config = dict(
    rotation_deg=5,
    norm='layernorm',
    parallel_block=False,
    conv_stem=False,
    momentum=0.95,
    weight_decay=0.01,
)
Rows from block 12 of a small image classifier, named by matrix and row number. Rows with one number belong to one neuron. Each number is 500 + 40 x the weight over its row's rms, rounded and kept within 0 to 999. All counts start at 0. Numbers have three digits each. After the name is the row's rms in percent of the matrix's.
Before each neuron's rows are labels from the 100 images, of 14848, where the neuron reaches its highest value: "responds to" is what is common among them. Only what is clearly more common there than usual is listed. The data: Sentinel-2 satellite tiles (TerraMesh). In brackets: how many of the 100.
# fc1: MLP up (model.blocks.12.mlp.fc1.weight, 1280x320), inputs 0-79
# fc2: MLP down (model.blocks.12.mlp.fc2.weight, 320x1280, transposed), outputs 0-79

responds to: water (97); main land cover: water (68); flooded vegetation (45)
fc1.603 095:496534486546490485519510399515474540473506564595491521573488536471453474522547526500501420539518573442507458548510501508509501447533482532514553398394495405437490542540560442474462551498481495489531519557450505485484516505540572568517493478
fc2.603 079:471439449550536577501478489438552496515528485451478534514492489471521457499531457470512502534566456479507429499628470501444429490510567531549540582547515494502460490476444489526440517539596406519466449571514439458464511471506448412472531544

responds to: bare ground (88); main land cover: bare ground (76)
fc1.348 104:485545471507476495420427509462538510553589561497466518455504501471516517496494546508536515482461503456496567499466580470528499457525469511520494489562450452500487549507511539519482502619588462457443491481516447507490481456585514451487470511
fc2.348 070:486468537543477483499498477493481493515534525545530514466452469498501484492485506478435432486537500577477469467463435572525491482489515484509516530593460533537505451472538434509412471549516479499466433469490502449534491503467536455429516497

responds to: built area (67); crops (67); clouds (58); flooded vegetation (35)
fc1.294 089:472491556530470493538479515510533451527555591480432481494483394469447502628539448501486433475499552474492532473487510512448495465568499448565530499505414544549465471471542567542494498524554463452396446522504532490493567497469529471442516553
fc2.294 111:488498501451444447565483514535503518501588499440521526448542538544538462491413573423503481430506489460501468475504587574567549495433528518485461474579484512531480480561444492496419486433468529468506475567508492417445496500523517483490543489

responds to: bare ground (64); main land cover: bare ground (42)
fc1.554 095:545468511418500527444559471534504526522538522464514469509540531458468541440499517503516528531460406495473520400479482471552554468521549466499505456502504527445522494515350559483451432572530421497554556536435511559506492429558436525519523526
fc2.554 116:510520480458466506544519502526517451532464516495450496544487504433523452437478468530551503478564476552418493492481541505509499532459496489491536531457408495472534461514577524480522541481496560462496510464570502521510490517471520390487481528

responds to: bare ground (49); flooded vegetation (37); main land cover: water (33)
fc1.618 098:510480532483579454464500492490520501482499615528515481524537473529516519529580491464507547483488464521429497544458462437550478500541517459477605485509479461480451479514500527481482506513469505526485534459448548554459477460485517526528511465
fc2.618 101:452478513512520526526481462428544486513516437509542472463552430427474514559530500487526517461463540463541500494436442500498554541432446428534451524499476447512499475498504486499513507490602495466539508508559374466477525513474476517531551565

responds to: clouds (100); main land cover: clouds (60)
fc1.161 095:504476505416456517389585550471482516485492534504435514536478488557476556505573438549533493489486510498583487457513475536491493473500497522532476534471521417537455577465476500526443565563461452535484407511471539522540548447443522511428481452
fc2.161 089:439525532469481511462458536539545484494472517515495453483555510506481437493515474489507435522526537491564484458476546584520463526473585482505460510499508482523508503562501499385457472443450509487526479526481487518504518515464507456549542508

responds to: bare ground (81); snow or ice (56); main land cover: bare ground (56)
fc1.328 104:531514522468559540457484531498551521459494422457487522455509519498474498551487536516572509508482539493500503507467402492487451544465556585470547515521489491384492500548446530578494502494552473509488471442534532488465479511493530520413527468
fc2.328 101:579550495529528458515511577506479575480602570451459529424539509531460443535463504494425512539457477549481500536450478491505466578605456479464555497503494557446496564489549520515532512520532464458508560525501516498545519461518514496554562456

responds to: crops (92); main land cover: crops (85); built area (82)
fc1.748 095:478496454580539505526407488471533482464444533393494481524417533491515452480504495482447516556474457483526515503540443516418532506510426476504430499510482505503522486513495525475506489482485459550478544525510424482483436522435493557510537517
fc2.748 121:480495524467398518460505497527491494437520522539516517475546479519479523461508539458503524460501570511551448492478609540553498505542473534512471419546477477509587496538581471413487518459519584474545492473531560557458534472516441606498510420

responds to: main land cover: water (32)
fc1.697 104:485500519527480479425479488489531458494507529477460533460487512523550545534492507528518512480520517457416531532518489488513539517506531521472585459540517536489471595467481548520548519473468441497565505502525475549502513499452499525545540504
fc2.697 098:482532464499564562463521472465449559540528481439493552525514515494491521531491502415465493410523533516474513454506494473440559507587443456461593510529429503548458522548582482484455498508547556598478508526527437505453513515472497468471429529

responds to: crops (77); built area (76); main land cover: crops (58); clouds (37)
fc1.173 102:527492464494481465518442425521476486484497501521496474478485516494437494492457539453502363540487549468484476531454545493553541516490562526541469494476545576576464553544535523471501486536529445585562486461460495486472445409537472562501510547
fc2.173 087:536495510599474473516457545477492528434544514539526489542517519521512511490479539491488482477581461529504467542581410468503464544532494465538520540535477425525520478518568483524422495514533562448528435498486474472512563520534550438571505539

responds to: trees (93); built area (89); crops (87); main land cover: crops (47)
fc1.70 106:492520442499529544458500499464594560498538566491578541500500513496518524487486480507485527515455482496567479487472497530527519481505516541508467480416459441587448522435492523428553511502490511475491529501530493498512471559459515509457572491
fc2.70 097:541469426525548535520409451476463479548462490519405526516526539506454557523436462428495479449561460509444495525560448498512575458526524451476475424476501448519500469514465481560536511515493532578508486512467463465503528483496501518608485492

responds to: main land cover: water (33); main land cover: snow or ice (33)
fc1.503 102:483480630524541546539516546448490434465514510417525484532494481554488500560528540482463544506544515465450504428490516502462439469507515510455558464497490479453538503510625498515462443471535460503556544460505461532434426482550470426568462523
fc2.503 108:547472470515473463480464540506505544552510459498486516511465488400541551494485518515523466438572518435527441526491473516534513474517522469480429533523544466568458456492507455545486550591473551439439470486536535428516503600497457390486484400

responds to: water (97); trees (93); main land cover: water (51); flooded vegetation (33)
fc1.738 096:524562535479520513509424469529431485588377491514489505552451481548483433578502472466633492528556523487510491472532560527538418487462531453526495468516541440491511534541511488500497579462455428476462549535499470558531473512508506546525516461
fc2.738 111:506483503538460526510598571428499473517579496450539479469569479452510540461474506541525569523500490452495470524485516481495503522479536522475541512513435471552521572509475518394461502514417531478488483529474484420484541480617513509601543403

responds to: crops (64); main land cover: crops (51)
fc1.587 096:474551471462477438475456458486498496489477509428510489425519484452455545488510544422459475460553547503485458461524518534479561509484586480484461448501498525423539469533486489511497493511475489447514520528536517499474487490452497469464422548
fc2.587 106:489484540553542458499516504507540438551467487493526498562520529497549498494499522509528533531433505513535422492504434518487517521485399502457525487487470547483443477503493536465505574515465511582519506487434485509513471531533487509473454475

responds to: trees (100); main land cover: trees (98); clouds (58)
fc1.427 096:501437562533513584527445514502538458480441461487462574424529499468485430457503476504447549563591481491541533493464485466509437486454500520476516479522516441498465403565519479521558502560525528487464433446442512562539512521436507528482491550
fc2.427 104:472565506513468553511528438476522576503472502521549535533569486535520473462496531531567493450457516507538493519512621499525495488413526453488541500446434545507514468506574525428467445444510463465476543455494513554509422559547494445492476420

responds to: main land cover: crops (41)
fc1.367 101:508526517524502475417504461521467468495529459544470524527550472513543502460538508528478584524503560503440521499539508455537488554508511508444539577538488491483455425542479552452488517449457525489525444454515587438461511487554483451517507480
fc2.367 104:484481504524494542519542506529518598527432520501494519429397556549485483583478543450514456465477457557486560506489549491492598512444465476501499477494515502438555527434475550506454589597446502563522561499494582553479433470449503515514529546

responds to: built area (74); crops (66); main land cover: crops (46)
fc1.557 105:530448490496479522517502476594493401486510558389495482491508499566438563530475492562533419474531520491517529501543473476454465537569486490521537501486538505459500500544481510437505457447479525500501547533460546549458497463431482504548526450
fc2.557 095:493511449552487441539476492487544477565510522493500453523524482500479446471465538443490457501515554480540455574501499552517563471539520488422495503391490416601541513480476559479503535502529516478516500435462486560450435584507425453469522572

responds to: main land cover: crops (42); flooded vegetation (28)
fc1.661 099:527476497490478478483499472484547485468619467439547498506520488512569496524580530504563490505493443509429505478461522567469472461484544551472532441540478482519480561531542477527502536532495434505537498511459449487497493520544552484438590544
fc2.661 109:499492487523542610431518544495522499459489577509476451530513539493499513461536494505470387507477486477578532459499580465536511464500466447514495539429560517538437490577412427506490496471517531477483515430518499520451491537462455506512434479

responds to: main land cover: trees (62); clouds (55)
fc1.254 104:612516553529483482564429514529529483439565503427509455491504509427537494489471537504537488432491470493572498399418543466464485495494542532471487427507524514473483546562563499496459546517505481482514526459492620539509478492538521522487519415
fc2.254 115:440544455460522538519516459480494501577454421534347509474509499503494418481501474482495536584549543467458507467498570580521513578519541483483475557535528500559407446471485502531510532497461496502439464520597482452516536583454454484519564494

responds to: main land cover: rangeland (41)
fc1.124 106:497599548565443521483521550502447516459525448521495414488493576545465516497531485538494449517514554447507479479583462477453454524512453510528501510518436569485490536490469469489501520495496484497511427468493508394459525515491508473398396479
fc2.124 110:444459495501518550521538506544543465514504486450481600572497456399576567480505408531470433516512483509574546534472472516537472506479503495482522511550485449510421447472572422511495551427396484389509552501495466446519551525511462518569505471

responds to: trees (98); main land cover: trees (58); clouds (57); main land cover: water (35)
fc1.140 097:538496559496487464439470524569438445496503517505437476437480507514441510475503491520544513496499528516479430516467451526430528533558542467495477486435511531494510534491489484558482438470548394490515515404478558475488493507546580495541460502
fc2.140 109:525541536516464497547561480446507522493508520444473544522475539512543488494512453467464411399510455596510523540493539544558559536592474534495486548484545562473524556548449504416481497456501450509459470465460481570555506517423456471543569551

responds to: built area (74); crops (73)
fc1.408 094:477495512513484475506430491574500524509559536463500437507495556567500586486538459505529431571396539515524573485494480511439473524499507463551522426466450515564548513480549501496486556440480489447535538482513472524469433470506486495541509515
fc2.408 092:580508516471471540513481524477549460545539460550479456479508430469516551536475511496548481409530452528545416505486452388483465572524483547464482454519522450510551411500484499472521441491538478507528517488476555507433471534542408573466547504

responds to: built area (87); crops (86); water (74); main land cover: crops (54)
fc1.78 102:452471532509497473531441560430489511458512515527526410443446472496442475453482510442561539545465487480509552516533483580469443491507516522480440486514459500504535522578512525524478517425542500459506500478501441495481541471471496530500548451
fc2.78 083:548571491477572498479459472479514449539411481454426546492559518537471539507476485537568529487526513566501539452481485460442482511482498464514455530509484493488487617530529513415476498529568567486520533529479494532470437439522505526507498529

responds to: main land cover: trees (53); snow or ice (47)
fc1.234 099:547486511454476488582525513506571508497490546495502516471521519477503454529509496481498537467567506552458488488481453451572432466484430526575496457534526502539551489478484543526462498502471445492441431527512534527462440544471500511464470500
fc2.234 127:483525509446463510521515436533510564575527517446486480552516485453472617502537431543526454452493538516497497501467443510555525419466516435483452492454580513498494450499483466471543481504431522548457481477521472461477461492509423511512472451

responds to: built area (92); main land cover: built area (83); water (68)
fc1.743 095:483489523505440512583512487424502560506525478464425483479554482503396521461555512480437510515542513467436440514465521427428494515521541550567432431500509478539506483514503462568585570463471472495537506446557521483511517490520555493442390486
fc2.743 148:531498433453532533543489579520469490500466517381559511485511464513493509402539502494614489492459452537476484520497480476466471611508473498538516528441493543502515544534548531470469499536557439488462436483489449554476410528521515470454509439

responds to: main land cover: crops (42); flooded vegetation (35)
fc1.189 098:459495522481469532500479517510537567521487545457507523503517540539541410498478458494407510492534447449517491498470544507458405430501473517500482519548502501519501483567472472569526454484447425496551526506479542525433481551550457547404496487
fc2.189 100:447560526533602528416556462548494524488498477506487510503507497521553455441563473485581529498534481490527553388512535464411512410511530542499516470499437411510444489505425538453463506510514534407502489447466440474530542475559506519487555577

responds to: main land cover: rangeland (43)
fc1.506 103:450472490525516513528537483514510534538456547478577511598459546468430490544482542535479519580546467520479497506512546502481480511500486485571483517490495509454518498446480519490519449509476469423534525520564549525567501518438516439419474579
fc2.506 106:542559460481487511562503494546501545489477498505546572570511454398589529550510448500456459526489489518484478526393489563517437452575392483455464485478502542525491472520491487494573435491570460474560434530486595456528506462472557491499534482

responds to: main land cover: rangeland (54)
fc1.192 089:543474557467546477490470529464404529525547470501471471577450499517526526465507469495535517549499513444511486498482469567488457501568474518488475473548576534475456443496483565583477572488529490492555616480551425473446506601467489419556515492
fc2.192 114:485505400544493497547501510459551525415494451544531499492491404528534515480472565502575544535510492531498490465494533493476487512482426559504548485550533537522493466537490558417480548472565524514539491502435591547525529516557450511486465554

responds to: clouds (95); crops (67)
fc1.542 098:516476464546598458493468564419550575455483515567525509488468523526479487499491502451492519515560519493480563511543500467501502506443540520522459508443495469445511511433417513486437494490494552455495447498537545482472390519480504422508534551
fc2.542 091:521577498523566494494522571528519576487512521534496492479512527538520499559466483528479463517449515510517478559448467528491519503513555469462412533468503519542541435558517455495456523524500551537479521430503486505502534492503477491544510478

responds to: trees (97); built area (70); main land cover: trees (51); clouds (45)
fc1.637 102:557431445498506473457542510612519531486514462446476452486525547537479451590486507430519383545561504556505488478463454439538524409398433489548525520541551467507485465494541515503452429460475556555464490470451468540430452477581491579532483553
fc2.637 113:405529472538560461530471495504423435536459559517438506465531551517527490510504440476467494489511531493487507468498515499575530499496507512536518489452456544461528539476560452485580481426503481451510533529458565480524470491520460467529529484

responds to: water (83); flooded vegetation (45); main land cover: water (38)
fc1.291 102:436515500546486497490461574434518516508505475549545496547460488459477424538513461538487469478523472442556530506455561462542461520481470519578468505453495500508446587511506531385517393528459456535568533433485488490459491550459450525520489532
fc2.291 088:498434541533513554559504422598474530434385443507486423474440457535544494509564526548503514499497497500504545516538513536527533512492566427468415419504531531484480573458470432579528513487491548520480469531502553480547508516529536495505504488

responds to: crops (69); built area (64); main land cover: crops (43)
fc1.478 108:477493484455538518474426557472537529445547476533450422573487540520478438503462450447421613502520512552495500533526476502477473534601546460515574531527529457510543510455493471439536446536483552476439528496506544523495605543472496447558449508
fc2.478 102:489510536523439546394561508511469480529530510479506509531575484496517568475472470517561468528491532508504499494420590538572520465467534524515513545480554472550572475525514520498450494479475500438560479512514500527495501470497446449490548497

responds to: water (84); main land cover: water (45); flooded vegetation (36)
fc1.239 104:425465463517487539555482526512491512475566485543466483512506453480463486574484457466478502556539554477519522463492462505534542527494551502461436497499533468518534512458498549461414521479495549500533478504445468540551506519530500512455474517
fc2.239 074:524544460397565519476518477455557542507460535460492491530457477523513478527447482517481479457536498515556477487477580503514517450440536436509489461443446493435505449526537497541502587551446425511529483541479520480404538504498435497504546572

responds to: flooded vegetation (29)
fc1.113 094:503441496511535552521509570549567551481593559501526468469487453456529492487428483486464482508539460507483526468509485477495533521493555585477490405433501545392552493551525425482526494479492540494461547476449501545442502497479513474521550500
fc2.113 089:536535462511537398502463497497412439517514555530594584441421522493553505515581467523481495503536542450564538526553462463462531526458468520455534566532510494490533446504485520485465535555514542528573409542527538468545515541499481484552529547

responds to: built area (92); crops (87); main land cover: crops (73)
fc1.143 100:502483451541590470553474564481573471494491532491545480513440482481483427486480478464503431532504492504575492486484528511482504512582518471471483507501512482479554542525518493578516429508599504483453474517472450499563450599499477486482502548
fc2.143 108:493603505432523479498494481542534435521503530509450460486574481480533600490437507480509510462404504502509486396462555492490468518453488557507504445544543494500493546495448502533504433504535439596525464443465520513571511435506552455481475550

responds to: built area (73); crops (66)
fc1.458 105:567529462479483454487496550533407466423511505529450494420485516493556550528386482525451474526412548480512473489463535459504584468446485481533465522498484552580469447463459521541477530427482473504588511507546457519509495500494593494605503510
fc2.458 101:510538546435466513499548506465529472592478522456467505596481486474510414534483575511594517482536522499564488518416452444492562460484431430495578572518520448491458512546534471517484458545463542535537507489489500481459501570467445498460480567

responds to: main land cover: crops (42)
fc1.344 107:523501518477448509503427553463476468526497534460433543532510446529525504539531424510478466452572474434458492550484537496459509521520505442489529507516522454513517519479468472426468420453473491519614523526463496514459481475593433569503474544
fc2.344 095:546465465518570479535431518502475559482468440513474464531479447454419485555492519554535484511464456572499517456547507473486488532549606462455500534515468488548459508449485478497529520525519510455455565451550514396560557602531529522535552508

responds to: water (66); flooded vegetation (34)
fc1.757 103:536521521506462490571440467529516463531477467485458529492496577512468522512398484554428452573484520542477497484480515532551489502509502585539437424519520493527452488472532510537539459485458459478538499598527534556499560476524545481536508483
fc2.757 084:461497508465476494461479441480492475428482563503502422470483496489437485509516437523402506433442557545524465563536519476456513480537539535535497544550508605416495510524517497508535521547553590498555502463558517527513507513468440441508496545

responds to: bare ground (76); snow or ice (68); main land cover: bare ground (27)
fc1.415 098:508511513508511511504537522523501473459495468538519595589543490439438538469459535496477456568508565495584387459503436437463552540563485513535480426544515464531507475552496478487406571618459475517495478499510471493506469501470540533496499543
fc2.415 096:524476518445404502448490497503428499440476529483450465478425490520558498447537471495439477569465567455474515487477517551546574509461436557463524601494468464542495469432502547547550438476547483474488455504494527455550448507546551536431527533

responds to: main land cover: rangeland (62)
fc1.419 108:549474457552530518527466520525541484470471415500534479465571565501483519527593558477574526479497538515410475503541445504474483463607460426406501514453615526469555420486507583457536510558531430503478502482596487427482556508517479514482502542
fc2.419 099:463510527485486475493571500525583526443536495478451527491497465529556484541483514507462532454456537484529497609552517521498495515500518477523513506459483497513463562534445486469486512439482467504538515442477438519450524543518460522516537493

responds to: trees (89); crops (72); water (65); built area (64)
fc1.349 102:465544480492460485506500501500499442428496481486522498407521486484458494494464453586493448503497546591496459506544523499545516511487431505511522491506483444517554476400496506543525569476469484505522420555431582388556485539482467549536590541
fc2.349 116:495446595517484513513521537521488526491540483538457531496525555488582440523564430538500513541568416464512596586475393507518473542473524484531502456512553537481479494451435451449470474483500504505515502521516504486513543479534474460555483505

responds to: main land cover: crops (44)
fc1.470 105:491537495440563479555428503486475510501540489520467463507513489504529471433490531482449475531442509483556487497518436509465482420537425481484555529443454520500506578478448435420518485527520490544531474471489460550587494542470469541512496566
fc2.470 072:530522517499559444480510475467527503497532455523509552477488533487455566533443513451512547525518523508544573542521468493497449536573435480549473449513485505545534495509521522428514446462458484542460451462465576483536388489530507451537513543

responds to: built area (78); water (73); crops (72)
fc1.648 107:537487418435452468461427453456536498517540486512469459448472492491438477550488438449516496523522540538551440478533490473501572424537437573496430504566462500448434489540441535526546505513482500589506429461549556519444505482466533462502463523
fc2.648 081:559431618519508506509538502551491494488412542534506494476469493516505522516404569486523472498517511495504565493487482495532428488480519478533499516487531506622523496473514479554493531547452525517530575491465492464495509519537478580521487487

responds to: bare ground (56); main land cover: rangeland (55)
fc1.685 107:507474516595506448451475469490476487492544522460507478489457464612503521481499515537466520445511530474487504553509465428554378519489518500499434503436539508547518487457539462456466494591444515546497536472542462540515537531547492457521481532
fc2.685 105:479627467544573516513517486455519466496531493563563566468527529472547474547539523506517457512522523525531518462503509434486446488529534446580466509485583473487431479534474479529448482580452478441511449491470540482488558609545501508531514571

responds to: trees (95); clouds (92); main land cover: clouds (53)
fc1.744 106:502541545477475467570527487442501495419521515523508577431473499440502448483507500556560465494533510511518539423414552519464457422457525467459483516567479539535497503472482486539500575522533509563497544453504559537557524563476458455541537512
fc2.744 101:540473523542510535611462540512521479478554525540456429474558454470456501475502511509519505500454482513421496502561512521534486559471401491416453549549524540521445599431560481512503491510588480484454497521518472553432540497522489545467448512

responds to: main land cover: trees (41)
fc1.529 100:540496535535458537464504457533520521439509501500533437449460502555499538562553529523549464508454496424481492432497529450510569457508503570533480459468512559521436469525501532500454553455497516561551461523526476552491485514455538432445412469
fc2.529 111:481524513470445516554498523451482435557539503473502545530523501464501539524556538503493516555511435518546542466473464530580481464455458485433506529460411532527529504552492399518580493497461484498487539548544475458470554491468397519553458462

responds to: crops (99); main land cover: crops (95)
fc1.208 106:522439502472516521374519521538474476505513534527474555543489419437536539522497543484478524505425573523501442494516507487607493487468496515517506486547548487517540480475459481480540504438478527434477511503461472516577497483549432517504514514
fc2.208 100:547507541396528442538524443548479548576521463542455472518526522527488457520497498472496477521477498530401554559480485515412482539501537404539555450500432536523454511528420583470533461546492423494473562505470488495526577507461473481527537449

responds to: main land cover: trees (44); main land cover: rangeland (41)
fc1.517 105:548500427548505470611517474424493485544419545531521504472497485510580506430511541498470508485536457499487545442419533522524557523495513501463512504503508429503499522533522507521551521537504432527512549598525492501568487432511467558452481479
fc2.517 092:551500461420448454519502528473443423486518512500481504544429487492490517499444494488555449470537502515468460544526506472471454515458406483507454504532531499494520459476529439546537471498477533423505479473492563442485533482506529570623503471

responds to: main land cover: crops (47)
fc1.752 111:543532501536578445456448530502427514447517477553493555464473502498474517536526552426500471536564487550499521489469411489560518540512451509505527422516501538509586443512518557554459446484481414492482525575490477463450442432461485564538440477
fc2.752 096:507483490480556504551461526481488444515454484434479494495447432457491491507583610490514506508433549474501491527471449586497482478507473512514488521580532488457463527552582541477513409480543486475440490464484493481499595506503463453432505494

responds to: snow or ice (42); main land cover: snow or ice (41)
fc1.183 107:461549571523569426529541516479484536457522585455491443491495485447469561509508430523502510480521553510455424566510509464543568432480473464487488507463505451434464433527543486501507495474536490519531479475569468471487526459513446472518560542
fc2.183 091:463456514464467482498492494506515465456588534477471472414465504487557492472477497505535450418465505498530466504534456514465486565460495458574502441536481556528502518536454483487513474517458575513509566451498551446506509555463496542547507520

responds to: built area (63); bare ground (50)
fc1.742 096:532500469515450442394455533492511524426480502422501528492472468487445526507515495417482417498485474506543457544549448535510498530481500555539447518457510499494449530525496401518528574507503515488486508538469488517476522492530534514493555547
fc2.742 123:532548527495466589554523496479520447525519550523520469507473468439547489527512518407454502523532490457453512399477484434537483499495456514473566515473500548576519478451542528565503486462383531532484499494539514511561430451488425567510519497

responds to: main land cover: crops (46); flooded vegetation (28)
fc1.286 098:457498432508496442549552484580511492426456453557585459531481469462476525483451503435521468485536444503482449491463425510469546445487484455511556495484519504489497515493532459556483501459536564466500552564558460561511516580519448479496434539
fc2.286 119:531504518488481510434441540435531583520530469521498513510452479511565520423552529525521495464500554485612509447496515479440488518497480527454513469442384479519530487470457505494500491500493465507514437513451609455535426460535507501475461405

responds to: clouds (44)
fc1.279 104:454555498494487495495515563481536526489563441526507532529556470517470459448523569536524563507480455507497547513514475458501524500460474469540476513455462470516524505491569521563524402525490559479531477480410465371518476503474573543531473520
fc2.279 076:511537530604491512542518458513439571454467436570536430445499508481492554545488472500489446502552467477617513544522463501509493504546472546537497506579472529525459540517408493473453506535497477470494489472493525544497515492578483509493500478

responds to: clouds (93); main land cover: clouds (65)
fc1.473 095:556499597475533434475528512520552451510471536477465494586488520494458564577545508538489490488504471491470546485545522523468455454435481535570449453475439531537475501471450566508509529537554515491541473499420546507546561553484533453447491423
fc2.473 114:485507476474426460514525476494509457435588504436498469446526530529452514537467517494547500570448544465506421487501555590540505518514546509530520577466536472519549486508476532532425482559461497467434507519497433438492519481461527515511517473

responds to: bare ground (49); main land cover: water (42)
fc1.717 097:523576426539517482514530505462500491498421414465451436504506482556514475476468465492594445550464496456452541514497501525479534527533467487541540429508414501483455473562483515555574468451493468472541491561544430569614522557541452507520521480
fc2.717 083:513429524465469514491426499479512479506538467492443533507519504527495492536540506552533483536542511538548546463523530443487472472483487466452593461544473507527412550486481510531518489513500541512515490455535542454438420499455586463513455502

responds to: clouds (66); main land cover: clouds (49)
fc1.201 105:478506475515500445550501468517557472470439538560428560472483509461501513561449543474378434452469478490523386476433546509537576565453517564526483446533463483454529556558487483550467401563482507498435494526430526557495490562485461502490475484
fc2.201 101:523491510465505479443483490410511495545533536449511520603431530524447606568458461484494571511472466519485471545518549454479475516435491484473539553506485534562485556521467545512535532476488504561593490529537527491492555490563529501478475466

responds to: water (99); main land cover: water (94); flooded vegetation (27)
fc1.376 092:544564506477538456501477517427492490503481456539564472423505445526464457491458506458552453519528518513499530439398521524551517470527482508454409432584470509486444513450543573520468546485528545521460492462550457495578577481470564549550529515
fc2.376 104:575520488501520498519547506482492524537493508464452495500509503525453518561463452466442516451468544484561535558553519524495495404437429502525488596486515505477583503554540477496462484519521455454494461515463538493502511469458547557420512459

responds to: snow or ice (78); main land cover: snow or ice (66); flooded vegetation (26)
fc1.656 095:538434523494513551541484531407529494471497535493509489446568474514574512539509515593519510467489479531489492497521518408544501490502461467482502491472474499487491463483572535507481498460527541562444454448486465524501471552473453435545478516
fc2.656 072:529479528494507521456525517519431482518455459478451531543406550518488462517521513523512469478518515510516471614550513514537471516492530499586497463452495460458489528528541475505509429500478463459520533558471450476524417551448465496543450486

responds to: flooded vegetation (33)
fc1.246 108:461470527502545444538472473459584542494492524485522545538529505536502441515502536480576466516527463443484527484535459416474534482562493520441475560500437467506517537489486534486515486534455507601518525482491446453543499468434480525531420527
fc2.246 103:513497477491479494496537515517478476501501461521391474506533541501484509419574460423465525497460495479513514482449488526528462519473581515544495551507563444502448492525554473513557493428512488476474551467489499579525459432510493533447551492

responds to: snow or ice (53); main land cover: snow or ice (45); flooded vegetation (33); main land cover: water (30)
fc1.372 097:488462539536406494550530532456451469537508483498465487473449483482519555434499474545418463542525506512580507491534499509533488464481468524576528547544618525486525474537545476533478541571486546484529498432518505526546517477495475499539575531
fc2.372 118:417505553467423494506477503476516534601429425549447547427566520471471542528525552502516472553519516522548494530503457552463518534545510452442497477515514533493565366492462519531444475499522477538466429532461517450501540559537500482543531551

responds to: trees (97); water (67); main land cover: trees (50); clouds (34)
fc1.118 107:463493464474540514491528448418474512594454499451485488443569539477470554501433489529496586469497465489488512547496575553505445550519557526480501465445412605490393450490464525484412526536496475488445517558448438483544470495521583461538450527
fc2.118 121:566485547553521481531569482492553508463513502570474527582547441423490505486517482469498536507506526459451447493480529614391506535500496424564482510480503462477512487464443555546518492501525454484589493475502562470520522446517526452531453475

responds to: trees (90)
fc1.658 106:602492464463542494461456423547460441554527582527484512547470567507526593494483514545506536477519508509529507494475494509483562465493485468565602536504567442487572436436404513550495513510440500430446517473506529485459463481474504510551525501
fc2.658 081:410507581520504481496519508557479515482508448457437555515499458474480475486478483512492546594515550491532564522531426544494499489525501433456491460459499515519446486434448458428517510451475557501607480534435494548507451488519481591479504446

responds to: built area (82); crops (76); main land cover: built area (48)
fc1.675 099:509516528434541412466472498535492438474448623507517516492533557480516505466442550523467441528489430508510520457525469544486418452495465520478449595491425525520506513474506591496421566448557516519461454522487549489504513508519513520493533458
fc2.675 102:522388480532442513496409406541515481439522490524481508560492531516447528513534463492536535497542514528525499516468509563436523547468404425533494499498502529513482519510547524506497474579541506573494454507526523490524489538457535454458503561